A small contrastive image-text model, trained from scratch: text encoder layers 6.
Rows from block 2 of the text encoder, named by matrix and row number. Rows with one number belong to one neuron. Each number is 128 + 32 x the weight over its row's rms, rounded and kept within 0 to 255. All counts start at 0. Numbers have three digits each. After the name is the row's rms in percent of the matrix's.
# fc1: MLP up (text_encoder.blocks.2.mlp.fc1.weight, 512x128), inputs 0-127
# fc2: MLP down (text_encoder.blocks.2.mlp.fc2.weight, 128x512, transposed), outputs 0-127
fc1.158 095:099137040117106159125168185147154103170085162127074126102086058140086114127124060176090086128113096095125120150091148167103130073108131136152104145128107125131109142110096136127129155140132119125105089125056127139152141112086110119123096109128146175107069049160159163154137129133130101139145062121208118067076097120147149088066103124107172127143099163116176156092176181150121135151088
fc2.158 085:102140153137134122139123147094115161157106080090096104152116176131114133034184163108162111133148140118140098087121133078128097164109073084099131111160122179113124166186149123189080148157111084082113089146106153092140140075140068093156137151208157049090161184071103117179161145073146097160152158123122127113165121137172179136172111116132138112151107150166128167103110122079130123108157
fc1.159 095:129145127150147162090108162139140155111129112117047141086230158146202114110133125156106118152134131140144117137178104091124176141175145140186097128119179132126071142095184150139133181097137143143167192077087159137130166121119163161149063089128058109132107129157132158082109144174174094103190145117165108125111096108101146096145099158072108153084163109131093092145100156094095138123075
fc2.159 084:150171126168158145108082136116138142183099126123164154138145117137171137114170162097151106122182130107085122094161080139145158067153113185132060060139144137116106147082119112183119148091151165139093174101131111176143169116044145080137144093118118092105077215072151089134137140142165088155144111106138141115173142101154127116151146095125135160081183077129151125107107118195151118206142
fc1.160 100:136064096194083153114063154128129155084153156130119120113170138134142155092079150129131138140152165095163117095097089172159112142150155125172120101138118106133135158109103141104160101139073132132101178182108117126120098076060199138155115054136153100111089143085071124102081094184109164095128154154118188099139113156141109084127136172124151146068115152072147113141104148155113175116036
fc2.160 098:156179083148129088114154149114143140119092156159108142122066105142162074080121089115079142106101155111072109104126122104088136069068099124085154165105112124193123088129157081136066128131103099086120121098184148153178101163098118090120140156094163177128141140144136131194166168111098131053129084078145082128095166182142103105161190150122148188085135112124158135185161105111123108151147
fc1.161 113:077134105112105106167094185166135169097134119098093060164109160132128095161155207097119143131086124148107091146163121170090172162106103129113159120148103203213134115116109153097138092115074126193127076088112108128131083164067127199171128093099110168148171147128090173083084127106110161109107169082114157153100141129122147101092114110147150085138110090097157184087140118145138121119111
fc2.161 099:177090106116141053106153106143149173100181180110175092145143134180103156097125139182116117154161158153095097152111103143127115101172131070135152186126128105122097084205154078168134121124150169086061136158156122112110098101148090166095133168149172079160145111122105201113091137102099181126137096119108100159044135124166149081139106100176158152133116101134113102139159124184145136139179
fc1.162 098:118122149050142172133122086099130102128133130109059111121081116115105192101103139182144155157130128111153066183109082106146148164116169133187124129122186108126202080143097156170112103125064113129162111144121157187103176070163135135119108137093114126153167157083193121128154146127150122145062136120109146112116126116112130151081087152171085148131038172054111126141157092117151128151111
fc2.162 109:111138125143123176100097127078077161137104119170107110153077122195160107087145131119141095129129156089138173109128180100087139149160184108134094155167106110102064124110127125132087177112093095113099178074095087132132144119076112093138156112147089109131085159206100074163114165122122095196117122145145017147130150138066145180153113099145156158135130154165179125129142069131148132136166
fc1.163 102:122164134062115219105140074127185143130120185121120071161149125144148170082110116139131093118073152158121128125084128152108119098167155103137143115098132108169145154089117160115117131125169156123149137119108179159186119155160122178107117134140150108132128096091161148140220127093177119180147122143107125126128168176122174180105098099107112023174169074103075123111117087066120121099110
fc2.163 098:167139087126159093061088094137159100128141109073082170139141125131138160134126121139093144153084064164185118152180132126121098155121094088153156130098090117098083069110130158120179113147140116118115102114082157107132160176148089113170168106157135138154118059096120121123078128106096174126130101099121140152084083117093149081092153139117113163120072165180178100171121177199106039093099
fc1.164 111:127094147082190100124165105092171133193121156139147125178164145123099166113131118123162135117141121129116067129053094125082154143127113058142189162129074141106121163092140054146059101111098140112110113145105094132089124141168141126117169078145142133124106134150094127124133138141093088092163080058145049178176156101140156117112158112086112120082155095117076153110112166076114088156073
fc2.164 115:131145087189111068137082157113138136162134077090132139125130128121125127166143123098060132134155155097120089109137098131075121166203081135135130145136171108155062128139164082053069109152167145126124135119101120117119146178128084162130110130140157102101147072156099125080099136187142099134094121088152067116136046149108120065117160117138170204060126098159109158141081144104086150116108
fc1.165 103:145131125169156086079132160136162125135145139102124191158139144116164113130119128148108124140105174157207163157105098123206098162168097072190182154109146170072140085179092082164142137132169075122085120178076139099122153105104044162170154129125151139160156144159153141171149126115158093075111104143096128127116119087162168123164085097114115104145143165097191144084128113143102124194111
fc2.165 095:128099189101107146115161078119185080090095148097097121138131106148161150218176118108136115108130160117151113112159138143109119129139108120133136096115120163163088126103071098136100114086159198121090175119213138094129153154146138088073088077148112162135112200152140043167159115090155099143138134058156141182141180129128132151149099157125147057145136109104110129134194125129078137140102
fc1.166 102:064158105142106145115096104194192075112128150192095119127070137191111167142136096186111173157141112143148134105104115127153100138168122150153141140174104149126126174145061187145149114105130068106159160106086079137096156154144160066163152150121156144117147137030087123163128089134133063221125101160139124153137113122171114168145116129167085126120140135119142150147149132094134128152186
fc2.166 105:124084140081143162105108178125140110115162113099134112202100143132166091128148157179124140155066112145101141118123061130199101070145119115157193107091177185103092135168142108138186103151155055157140144158087122135107175087148175177154148105073137135130152105126203159072164134109150129137141138145106102112124137146135116116049107111114177124121105127125107086184107182131159186107107
fc1.167 092:102091160100135097191142110179111144156169145127116149132176104133094115101113137093166107164168189127156111152167177170135179147143149057125120161149172079138146150125149142116124136156075095059095154133163169107134170103141132175133135127109117094147145065177166149139089103073168132076068085105139128127126101111130156132189145153163169084162182095100156138136148113120204109053124
fc2.167 108:150094165075144162149112137135159098152164113104108178131163081173161103140103111153133114139111155112135139124130156108153111139134139126065193154174140094070123182135128118145115185112083117081161110182138115079123156128171116137151135129091143151170113135071151129121113111076185120096134129123110098115134058080133153185132107171131150076126134090075063174203111080092170113061059
fc1.168 105:083123147140192167156121166162066090144202172126149092146167074116088142053102117105079139099155116188153079139177122188169168142103177143132143091141118109153064133130129130101161081178144119125091126089093130172128102161102158139134137146157099119130053077097190108103131094127083157075118118116132087160180141104122160150146108138121096135122098178144122158102137123151133175081100
fc2.168 107:090147076081136067171129094083102107134154147127144109143135121123180203157128090145073096188168154157107104148077145105072099142153182170134125139111129132215161138171163133098149121139120101102109180113157182147141072141167154067183170101094114155136126078142134080164156096108172108141114107124128183138126162123116147172076104176121145175131086163107127151096171119133137102095165
fc1.169 105:158179128113133146165064099093116115066123130153088115127122162129178132157118138089138156167102062099112060117154140155134117128078161180145175101101133132100104130119118092142082112106099173098192136116108111137157145101176166200132094154080146139172135136128099135133170106107157090146073141053137079056200136104098140097148078070129108106115119143063177162137133095100137110120102
fc2.169 100:045174101070124138143152149130105139086095103178123197191109148157139118105165113112071147091117149111110129121073142128055099101099145097131113155184187180091137143198150093195094146118141135079111141118141118104154118107162168133145116092151084088165160157108082123134100181119106087140194105112148129156166042121138118179152131147134119154153160108106137086135109120174124145095145
fc1.170 097:135116069101195145103121125141156118153113178139106168152160150119185038083103089143125145152094156115070139118159099119093113149080134137084114160112130129084097146111120126133138156093137132063070116169098123177199160094152095104152115155108169142118060124161159181140139144136089156111145052123063133144107151079094155110050165133121135159124190073133089138129125114110146161139101
fc2.170 108:143097188146172125097116153110192115159106118134167067143102107134118126084079169123194111157152191139129091191138166138130124122135153097157086134137122125138184108091136123142154086102156124143128120149145093061068213073122126119109121130110155190154173074084129124117094125110145118121075056159057095142121126134148120071154114112086087145141082181111168075114110136110162130094128
fc1.171 100:103146095119096143153151120120103162231140077125091137091067121135168129067117136193120110151140061123116072071126106110103058106149162151135163116127130165152172086147116130132083146136175148170155115116072105128110152077153131181108124152187116113162115161168120139190134122067157114147046113192089095131152121110106115139119089104098110095123069131131129170125152072136106132115112
fc2.171 101:092139191101114123143122095132053189125093129157108172141119138117139073128151126149144125180113142076129155184087099153124129126126154088170094149214101086151144094101076174157089072100143145175178151066138131163106086141132121133127126126128083154170103169107103124134137107189175163093120076151158128114111093118120118162121083143116067207149126162146163068129117082153168114102155
fc1.172 102:154114052134184065104119144158133150089113119085120199159172134137138163082104149095184141160151152106175160123099142106129174127105149138112131119172161094199191125125129099117078189132170187183162134137144163094171154142093069063110156109113122101118168171074112128098123155112153147113146142150143090133100118100175097086138131101093161113163146129122100076124103152087074118150076
fc2.172 107:152128148119158138095133066169121126143072079116163179143101099126137089144068099147189091105105105113200137133100088089179129167079110128174119097086140098158172115192101110098208136154088070110079128181112142088110136092154136156127145127123136134149068128129194133136121152153121074131145111068097122202114129112123083147188081144173114099147163119148148105108085130130118089106134
fc1.173 100:044135081146096134123149112130182123121129123141122146093176068146081171185116111062103162186144127118154168191143156173089153114144100122107111132186104167139158112131123161124083143156151085150150150131158103072155084084085138178148138135112125169117078143144145162144181141154197125207125086116113149123143118137154146124167107148159150145028150101149159152114129125107172179152139
fc2.173 098:091117141141141177145109148175166112114075109081108162125162121070143148139159123125115103138107044122167162103113171183142098163133157154175105121083144132124142077070156121063153109199080170134133120128104188134165146143093163091104183152143127142108182137134069098145113125165174132173109181081095148135144111128172092110115206132134148119125138127080164067138087155124095177106156
fc1.174 093:090143132112071146131197116130164131186081132133127105188128121061140188143147101102132127129165126172161178126211135146100172066090130090155132140172101105153109109107126150135117114181113189076122147124127089101133132111078141098103127162081136149191096150144083197078152157152144124164147108116080132075160153156083156154155127136147163119103189131126125082106132104201151114093104
fc2.174 098:089114146103149147103123172087107065145098157141097152126154109152176105124144142034193173132104121101171162085162123146136130140112139123149111147117090152189123097111112081121096139147133173046156155173151118074160130134116113105139156132145116157061129105071133171130111100150152090178094197093090122090102207210131126087168147115135170091111138070124119094170122149111112124133138
fc1.175 095:126106128147133116172120122108139118088135188152145214102157165114137071101162147133174144129050218063156104101135111139062106165107142173117126117071203135147134172075099116102067129163128171136118162135110106130150173151137182151121126154089169108139159134140116164103151153134056121152159168121145120130152065152164114119128171157119142096135186140133139111120073109078095149164144
fc2.175 088:175168136130129097097156069139116156152144078147109168131103082105110138118072093177157142078088111112130118056092109095129138139149105172101138078149122112120111158127088141128088129151124145117107171152130175128133071110136120098133144125153197086140184163085138157119122176135127091073153054100132110192174160151155097126080141140110139187066081119117171155140043135183178142137099
fc1.176 101:100106083152103143174128143134066125188149115173099128132082126134099138115135129125079054136131154090047180169138148135099132127091136178052126102079117171065129146153103084119098177154170157088109110119078062127125110082116138195163145177118215132137093188173103132136091105123088116130111141151125104123132172105155130129136107073106144096134106145109109103164171096137096118093145
fc2.176 105:150132133080145073105129117151146124119129175158123118126128141097124122124156126179164076107154114111168078145155084146108142174100168073147163215140063140132174129167077151162096165073127096141078180099106142162094131138110154115186079106100070148127161148181134123074090151184118147144137134155148187109185147084166102082155121159097105121090135178145076109116070113149099136101113
fc1.177 096:092143122093082146052143128130115134111166110115150140126158146143045121137156119110182208150110105104056154170109136146061151185137166083133174199093147146128088124158096141099101130148178136139133161198083143203125156150128173157111127177152121100133122118097116091113136153153130080183130180096144141108101121167124111085154129154107143084154127154067086135079159102174126122127150
fc2.177 084:132083099097089123177131171113160160189111084158100185140163071141147196166172096192151184151103102145140091120134156178165111125106130169108140165118165092128058142111107057114145177136139087114064080098108101104141091145155119129121142127111140099106169108140166138120125098138135140158120123158159207148114057130159075100149120089130121166201143089140141131111108077090134124160139
fc1.178 099:052126159153113152131127053124087163187122103100164143051116121123130145179051148131175112154143072113128105145138079109114154181119129145087071156094141165121156121147088076107112121122141166138121116088124132201099158088118138075190136167172118155102099170152137131107161111162075142106101158107141087087113127155083143168145086146105144142095121140143120056095109149110177143063114
fc2.178 115:162107100095184145126095134134139108127122116085146136114101121169139112134146128122063146187141055118124089116168070151087105117144162016127096147142141159117115177124116127128082115152135122110164106127132158159144090155091127126166065164143124173167175177177125185157095141091170149100136168084180095136142147149180107146052149104054131117125097140108174125152151188083096133133113
fc1.179 099:148113179116138103097134181099119147095190119073064081136147101143128120160093189127202139137128096110141100159196104116118177211137142100149119132124159074113121122066129205191112116094058150102099116066094107106124095115187138110159106098131127162134128178125101171133160162139132160064098116134136145136133106128058140158176139111158167125145087114107147110146176149155148150126124
fc2.179 102:148099129132117057120129093136130116106125123105121132160143079147098110121142096137150109178081170110160057118085094141112114151198084092138138128103094090158134144132134147177116161048123076175119129122120139108082108059131182167088167094082082122141071125085149168167193107132115219057137142107051118113122169118149137142093089154117159151084135130162118116117149148148156109151138
fc1.180 101:183151084151142079098132110130118105136080198076162161138156106123175153059109096125176092135129188081069147107147098157093146132153117142090093111038184118087144123143122111165094109157082124120132125087052101064156132133116142128157175163109124104194092133172111146117125163155124106178161092150103110168072136110108090114094158151116143147083134130134144106077094074141119112151145
fc2.180 106:137167095134136103066070126092130172102112142111144134123115127093069139082115165130114145127091181091095160068198163132086082089165139132087139166118119151125138160160089100104077085151170124153095129158043130085156155156111144183151152135165146115150168158122167116105128193059145116150148116156121110124207158158104133166153095144087085160139101142094160128121102096152128179191141
fc1.181 101:140184131114047113099147157172110115158108158126086153178130121125075140123146149136151149098087126127082093120162155117085132069105145175166134086098098149095126138128084101136116215149154128140133101109153096164137138138099071145152158128103145101106146124130146123164110136127100164164160114130191138165129156118187095214099093054097130182112102140113117088130023109113071180118117
fc2.181 086:112114168094133161139118148149100125094103093140157138127117020173073141120157133101120115148175213167170185094146100116153095120155126148146112144167118156172130144119152132105109171100111139129101167073146122181158076114088113094126178170149128126148143114105168141144166121127148125101140157095072130108230113128190183129159114117135129121139107083157090097120153229084117154138107
fc1.182 099:111124084120130148128154122093165116066147126127143110121154087122130079157114064166136193125151128146135147126127079139220103136122160141164122060121143128107127133140066134131152252085117208095092123149135063157123137182139149162114133199084131188130057106128093164121117121161127127141148114145088166144095119090127141131153135097098094105144063106094120121135108094146145178136128
fc2.182 098:076113090196152186142104190075083113179120102080133128142156142175164126158127162127119122118127142104128145201174162095192089131115133087145152095091130153142077098166173137107173162157126156156132126090180120140137139153178158142149157101153145196118168087102066160156110198094160102141135184165179124110170129083110162118082111136091155152140070144132150106120127120092149140101108
fc1.183 102:114147056097118126126166138159104143126103136138116099155128145094191159131068127117098165129084145181121063107076133146107126130155114116101091206109101145169153110117043041185117113103152133113132118125148136068137149111111173116113094109098143043142096092084103043103093107126120151148118134179122162154134133181190120105134151081095151136111121132153098094142146107101154192149110
fc2.183 088:116119091104129141163139148128154124171089139069114108096135116107117139150128070162124047137182190126198113080059071123111110075095123170128094129120066160201149135165123127095101144153093119174125130138097143142210132125097120080137070122136134102143099148139133157094204107124121137165139183155130110117115197156122104136177134143140106142146120119093097134152143152044140149155185
fc1.184 102:104129123060152093166121097147147123086125156106088078174145074112117134124206142126124171134108161105150136110124096125116104162125115127129131154132116064152082160154121178078103135095077136123142145121160138146131155133131104111154154147158122122171150046089100123170152132110139124155108148110132176121087042174170100094182128146136088103098203174124097122025159081067092145116110
fc2.184 092:169157157134105177137209128129159137155150104109146130086091140212148080113154172135083130107133128150139143090155158137156144057095107094126137103164179167156141107171154145207099102143087149102137134142068090148103113099138098088149092151069113105111131119128065106103161097066066099112104145129103124153088186118128113074098133194147089107113126158126125172121125164157080080100154
fc1.185 101:113139082128105115108137073076143081109159108142096111162131138105101073130116115200168135150154141151161149117151134108125075152078162046141146117150132116134123177121115148095117159123115098158142096131048130128148097124104139131089115110112108026140085119137146144048132137167128198160132178150153110097211079121170129089137161162156089118107102113132146110154107188061106126075109
fc2.185 105:125111176131125110091103081145154098099080156111101166162093130082157093145098167059110115078169059131113102149082084116099126156095115124077139090109132150105123123108167161157171122098164112139117156095142159162128051122076167119120111075136123064146188104164152111129105116169118119131165160073149105164142111142129117081159119055036108090144169134132179166099101126127173096164131
fc1.186 094:117097106037141138155181136152114088153152161168088167144095145197142146144088190161095154070111108086120109117147151141085140112090101128113077128182101126123122142156099116152098161095164165150150089125119165127097159155124112120161143139108100180148110143133100150050152195058148125137044136108150091097161136222140119096100147125129122129094162136149086179134165131121109087159127
fc2.186 100:133136142193099191099113135156161120119081165144123121060112079138141135127108142140140153143129149162180114134108168181123144087079150109074136163139103086075135150097115126141106152136109200112170091085110114118195162105110105125159183125120121142129096093125150137115188082182169174087138071097121166115026149173096072116162175157091157106174138165132137118096155150144155105151124
fc1.187 106:162081077114154160180122126153139154138126128170126152070175158149171082153110100107117109161139182072144111094097128146106137115110116137120143169151157126156102173047136120203165187117166119066069114167118098193073130107118143110174106138109111042162149136129089179096132155128139103144175146122135111139164176137155150143121175127147170147084183127139089138160070140155080157119114
fc2.187 100:104067106134137124152089158112194139103116157156136179137032134136154149112150105084127115148112191106024127167134187096089133170155159141117100112187095144123179139129158108123098134182073100096140092076126083166143167137122117117138097176105155103150110078133151095143181121160118118170101116105118139118181138125133182121101146093112131083162127101170192172151104174095110153128105
fc1.188 092:157133133105163180145157121175150167111144150218087085118106128155115107120104136140112152110149165153194144187186110105078079135167110165106135212150085181135096065120108186172089132136133114114143130135136118189083146110102084136104105097110061123123091115118112126188113083103121106121126110121190151124141119129174116088116151082125119123058138098079078159145119125145092084104086
fc2.188 079:139128084086147108080176185146100131090189175156142133097114152065118119082109194111182101137112128102173157115128159129143084181099149163110171139133119116149105103113108089118133100194077163112126144105173118123097120104151121082116060165128157116094125128148170041174123136111139154140103084121144100161163131151140174074146076106153082155133096134163108117128145152164084071045136
fc1.189 103:107131149178101098127091132142205139104113107138130115078081188123173082142157119106124146147119142174180107130138100139109127093140084085134154152117137159102098086172108133161187133111080075170160141119109103114115177153103086007165175168077069128105120146141097157139123099175093128127097131139113104160122149095125123111081134055137108136090057137133167110161162087181123109110134
fc2.189 094:146108092107118153139122089100110055130108109091094140088114102127102118152075150152142119122149069144159140116096144127162136132171193173128119100137135092134096071096129058180153126128179144084199171174126140184145131065155085137184129158130165109140153150112169184102117079093179192103086144145105080183123145170116101164179139106104104164100151144154179125134105090102111093149161
fc1.190 098:102121189157117097186140177168174180155097108141141120117074135172094180113122128119104171120114114109138071136138129121144109086118128129120187138139090144162112191114146188128124135143156174138158170179133153150209186084130148091128110121146102148123170101137141178098138103077069123141161142126150164151124078147076101120104134092181120179044102148083062145112129130102126067138160
fc2.190 107:103146069090144105109149108127126140142076162106034157073146148143099095138157062089149096131098141164117102194134076132074115086066121118130097118166131097145152143163148122132067078161150145189112147111133099128088122128124108112081111159131106166097121118193112131134130119147087120141132111113151119133147170093079099129132114122145150118089142126113119163200212089053134155049090
fc1.191 093:123183151101116099183105124206152172202146122149087196178096082176079137110115150148183125121167115168151130138127078164105143116143088129159124182087140162122140135080084101128083125128083121161130092144138086165189086067131116094105106166167111109168126133097161182135113099129136182130123143131164118122119147163079147134140097129098144182126138216137116112068155129185115130108131
fc2.191 087:167160108128112125138124166023119148125127108121095134159152119099142111109110146144235109160106121095157092155137099115146094106130153154092123135114125192100110166129166062137106049118169085126119068140134133110100154146186068121104054130146151119113085084123106143098116130168103135104176176155135147166222141125144095095141114118103116185151116129082131132089142164116158150068133
fc1.192 093:119134159189167060130106157145087108118064101106120131219103075170148120130193178107119163101112161145131138178138123110132120193127128139153081150124125165096110166079111193168169081124144139124134116092135137122116134106158124176182079136096090068129120154173164155145133121167127077165054138102144124190164129176089159112096126131131163114109104125105117079110093078087162131146109
fc2.192 107:068060119174075186122108097111119148142123135108186146097125186123142095135114095103121106121182144131131095167052098158165138115144113077157092137096115139100113093138152141150094134147206164106121093120110109103136136107141104155069114144097109144163073165086098157099175155093155132134122073164100104121123096100162075187059140082144112183121150102156165139113094123112125123211180
fc1.193 099:102135117136088098105155167107144088111169110120067159113129093163095137065109143133089118097153133126110126115096088202126105163086124164110165087104175106114165124113121195067132114114149141089086107153136174037166127084121139107137116100123132118160137091155187119127161170158167088122118117111168127065108126191171108184112166121110131078139142127136136046127144170158046102135097
fc2.193 093:102194120141155120101145103094093166061120144168136106111132112154104104124120107089136178088109109175149177105087088090117094158126112135126120146125131132173152140149119151080147123180076130177137075112132082132138143126158186169117149195082156068118105098214087113132083136156062139197139139063147114182113140100101151117140099179125153115058121106175125110100133114143156178165102
fc1.194 105:121088148123103134112159130109154132087083110108051129052124126156118107135121121156105120105140095140131146110167137113187163092115127095197099114189126097133119043177153149116172119108112142149132128125124112116107150076038088148150127139146147105154067078048149106156086099144083126087157165191070077172133116143088126199086110137150139105136099143145135130145095108097142077113087
fc2.194 096:126180131139099147146158129116147174107116165164112101059173158145132106128144111130069082213149117097104141060074125081112113103149117128143127105128132128189125148174165145127124104110173128180097120085135170078095118150150104170143053143177158163123096142144138111129101156137189109084162182115154107097147119057116136125075117171178087169114096175098106170127118075120129115194105
fc1.195 099:110132149089164024138163135105118187051130196099123107187083108165138126156106119079100110100129169121137104179102170153095105117118129125141099139149121075087127092182126166130090134189128110110124164176159100136159121115167114116175141081115154086110159141117098127114161106119127166084108066099163188089177130130139109150110159090147147073071137194108156090115148092112137127166136
fc2.195 103:120142078082147094158158155108171104085134158137102157127053117143149163093145125147147068173102139083166137133126119172122151166076100147162102132096140138163123195111162132077091126039152166205172190083159126153158110104211121130149093160175115125127148122151109111141111085132145087099140124140122120071149106094117144109142102146118064154080192114193135148147102144101150118153144
fc1.196 106:145089129085126102145134148171087207119130167169132148108166132131132126127094180128182125179142160134104145162123200163157157136076128113160127132094157149138188131096161164113163120121152137132146067133128077114112069115139134134211120140134126107139147132115111229109128151128073158099096154089110055121111121162208184155153148138119139075166097109169134133088180118178146167132105
fc2.196 098:155098092094152125097146159166124145118146099092128132120125120110136152133110119186139092197162177137125128202092169107162140137140106148171156145206119127076102148113107173085104065059140191141069134169148103141154190078140165079075146131145181103145088117123073171096136123166122125164163139119172101148159120134155064096121090155123126109160149097122104131152177135190107153108180
fc1.197 105:124138075154129153172107109128165091039173107170117146093159228160086140121124119134160116140121124145137151122162151146093120175170160085106155167124158112080148167086098165138166129137132153140144159074089145119080117116125079150097132152034138122123056117113075149080109127101088130126126148160131159198158086149116132097124160106106124169097068138151114089116071137145159094173116
fc2.197 103:121144128121116150109161168127069038124123096146141111156114168191103148084162058138116110156150132128182101123127089169090106116117082121162152139158091174146125110150142163121117153116123187115088133100114138124167101065097113166191152113110122076076140160136126114141142153190180115103159109126128175167120160132123106116128181086154096201149127080109173074130118129113126026087155
fc1.198 091:116093168163174134099168135101097173142168118169165111102136125173103108065077139126135138157118149078122190158083125152169095159198096099069155137122233135149093177118126137147131190121162161156097121153154131128157097171142140118084144049093098092069094112147146099104122174089088090064197164095144099106133142120153142117154163124147113128118109105138145129147104090098133150127112
fc2.198 107:115127122102150139049145126156073113155126154139134119184135109099123094113165107154092146169164165118114191071143104098118086111073150130127107158138136152122112163142155071194141135115113174077119129126108200117064063131134125128053118175170101091070128211119118118162098092070114090178106143113108116120160113142140169093168121110086082162105109135124081151143161131189120151095133
fc1.199 096:129160085134094146100063115120181127120114138123088110151116130147129152169130153111132119122111123149149136128144118119173123165123097114158157115126135169121101039103080159093083185119103180096166160154051106088092145129105153117155107143172106173132125087173157140123066170128112073068174152151163140063126077135150161083113123139084119193099083177111081152192113158114062097148142
fc2.199 096:163111074134120154152134171126161094138158133141146159119158116140116147093212102119166102114147093067099125114055107109131105098116127164102158125050171124098126095128124059105124190149134199143148115114149111142172116135159114090178129125053158104172124184140203083140199097153137105149111180141074176146085101137139093125157144130111136093125176144121118096133158173082135161144165
fc1.200 103:100150054187100124171152127140166190128114120111155097121147127173134139152094119144195178108136204109164143120119096168149068130109125158108094134120089115152115120135118153093099132143099126127136170090126096132178124122092113134089057168141132162117137117152095136139148134117038093091114098085113107114138082196077157108109126166171103078198118099103171123185124219115111128150155
fc2.200 114:078148129213071164187134150103080162126143128083092133098124136118179177132087173155177114127138170114057108117169128111144096178097202137113149100082113120121151116144158113119170132147113201093161163094115115165129097167162116146129090090152146111146154149140089112118139120072101137150110134129148136094103118087076133159115145126103179113087105153147146150186180152156060100153207
fc1.201 097:073141123130156159127175143120145111113121187138138107169085077129085180090119133145187146145111073171185124153171134066089091181147106131143048091074118114138099126082116178116165195096082161125105115097103087160094137093171147150166145100131131134091075173128102107148139100110168087127120102159115217137130131161082170136144128079116127087142104157114146066165122127109156147119133
fc2.201 097:121100063151130090109186166173118122109142137120108136154127153090167097092102093116102111077158127146091128139119174115120140104184081104159138150123161071123052064157136113187106096094086141132064136083151150128142134134159159140085158132118085175144101103094191177158164145115131110167185124083084212070076135093156138162133129131128163147085145119118185144110158079159125116143134
fc1.202 105:108131130136182121104201174137156181075165143125145085164117154172161123131119108128150161096130151128087103113118123120054150153121122218119111119173121090122113122099109103168098140178162177108159076151130128112171098084111118139087082115158165077094061100103170113086172125069144143220131091163102096143171089141154147127081129142111132139090189115109141099111136166138115163126178
fc2.202 102:118141106094090163120161082128099109136093120040147186106131097069068157146105136152179059116158089181145118120102080090143140121106151213151121148145175149143170153198104117121178137119117128180137079127115133101138116140162138134093087168081100182092124150123142109119142108128147136097102158156101171118070112115176109100152112186213161150141149138072097121102115094132127163164138
fc1.203 099:157153151120132137113127135131126120144086122145156100122116139162104124182188128199180117144149086113124133140124144177110133114150134075140089128109110162162110168129088104174103130163161066113119148171107101140131086138135137121122120135033152105118144126116157087144138114201089143135129161118167203170149149126182151201123089188155156128104102156074124129163138204085205101053086
fc2.203 097:185167110196076075113130101131090099116113112096076123126128108131145065131180126152112124111088075141142114126166115127145130126086164135106133152091149145115115120128165121144135091155139145161128205129160075130162067136160126063109113089076087094145146134115150154114119190107100152120157096132032089121123168101116105116150148104050114102136146114131210119078117136164097098044148
fc1.204 099:106146130168137124099097134133129151130176141121112166123139158075126137128173153143147133111138170108112096073155190077064157122135124128075171069108145100154145143132178139176068124124090187182124052119118140146174174123138184123140175041157118167123110122170136152154159033120141155139166145102114139140143170187118141098131108115081162085102148146062123111114103118143167145077103
fc2.204 100:144137085152056161148179116094161172110128159133118143136115176209123141153075149105122148104131064058129122111108116192152144071159175107090127157159152119068120126113170132094156099163128125159119111109163143140128135142135137163149097150129179117117145098132139094102179179143134083107107156156186149157188172144154164145095117094142141113120118155064100120148120195181210116069102
fc1.205 099:178084104163130158157127102177111181092110180114132168197095146147118192152146117172124118131124193159133098109200154086133070118105097197137166085104133085081102091108176215121136103096173141104134115146077140129165157157125115128093072099109112082104150127120137130164132088105091116154103129135129116123111149147118152136136088107105155166165108123052157133113173174103055138106149
fc2.205 086:155187145181113147084114103115130142146170112116151140171124168125124168046147076064115173118099134137207102114147140131153129113084155124092118144159156131085087063104169120175127179100130133140137133124095091110125115141135121122115137114124061069084130194121100133089137123090166142158141104151155034121074117078127149150052102118186157121137147141150097200102146121119104090095119
fc1.206 096:182169091099111197147149106099191140119106143170148098170163161078128133116133171092149165186106098091155130117114173135094056133109122082139118127137158142076126083140093157138137110180155116163124155090136131054165163152112225159143111139117096089139109105122102174125113154070118143079148142111086135105181106185134113114151107186071145165163105108159130104149068108105130162160125
fc2.206 086:147141165122109117181160096148156085112091153155092184103120158142109085150114114146104148135102122151123127134113180102128122202176111196133137133148100129157074131126106080132153134112121135110099101124106059158097099117082058118149097113164171115179155176184163097114087120057152127104141188174081103132183162141134161142115103133145164132121129103135177093109050092146072109208144
fc1.207 105:133126101120145124157110146086159132131135107061130125082177111146119152096166166109154145154131102118109138111113099126219083125115145183116089156116126088128149054126154139169135091144102080083187097142046172099167135181113154147128160121090120085114110058157130080104160148172107114156084160153159099141110161127172138148089135091092174138106147149117118181085081188098119072151178
fc2.207 103:116166139157116117119175135084124073184119124186092177083132145105145118128109056101140124144094179137151121146141122099083081131135118147116132093155133096111140168109182121112110149090110104148121132092159091129110090136075176121107090214194117159091133198076126188130099170091091132170170131156092144101141084095126129172101149205115081170072145159132104111084122144190120122124121
fc1.208 092:185156141139169143108130104099108140132107110078134153150117142100148117159088180074127080123119092122047088168110070168081107128134100102170188086156136132170105125107096174137158152123093126074163152143097209140129182154146078112154088096082176094098079135165172061129091177149127108057101167116155125094159152134149120133138170140105103114116120118104127078120145114080105111147077
fc2.208 085:073135140184161115146044114165101101055135128145144188088126151108161180116116165153115082137155131128124138149154151122130137092115117125162105089092119161064152128164078125106184097102166096131130169133143111159126131115166128102154140066111161141170154131153163141140133152094131162096096151099167156144134068068111149187065045194161100154111143124111118082119138171157089121152066
fc1.209 104:106177104128152149056138127124148115123123130161108189137175126129051163126140136131198171122101092152130090124127056113091175091080153119165154069151147125121084132207135138143095098171178124123129143109122116189156157138105091158147082145178099156167173047123156184174092135175186136112112147090116173114099081099174103061136115122119134137099116083113138109113114107120115125129114
fc2.209 103:148071080140155122159096111199154146131091124096131174158111082077141199081160164139142167155155185071158139137145186135152076152102127133086130098164127175094169133089096153093104134124120179126147170094067115191099161137119187134161140173127133119171081129098139142109112158109110134129095170137121199092136076144093110172126191165155109089151106107086156119107097144107112085124112
fc1.210 100:142113126171190123109122080093100178064169114138136180151106102075138119152171182135151115152129104166152128123152091119084112158127102141135140146156138160154168131124130173158132171123162121109079127042081163173124124117129167049128093132127144094152100105099113140172082168108126167127187083066144140121091065139200155184148119187150098141148162097149166154110081110156155103095145
fc2.210 105:165145097168171159141110127159097181120134105136104090124106058105144151198136110219126122118146141062107139131097176156141120106111116069127152147147118156132117100055154167115066135093120099172132138131111122093158100110124147125120160124114170056091142073139117126188111083143112115110118190103131138157134121202137115161115102162061152155148086165171127114119109159111123100031161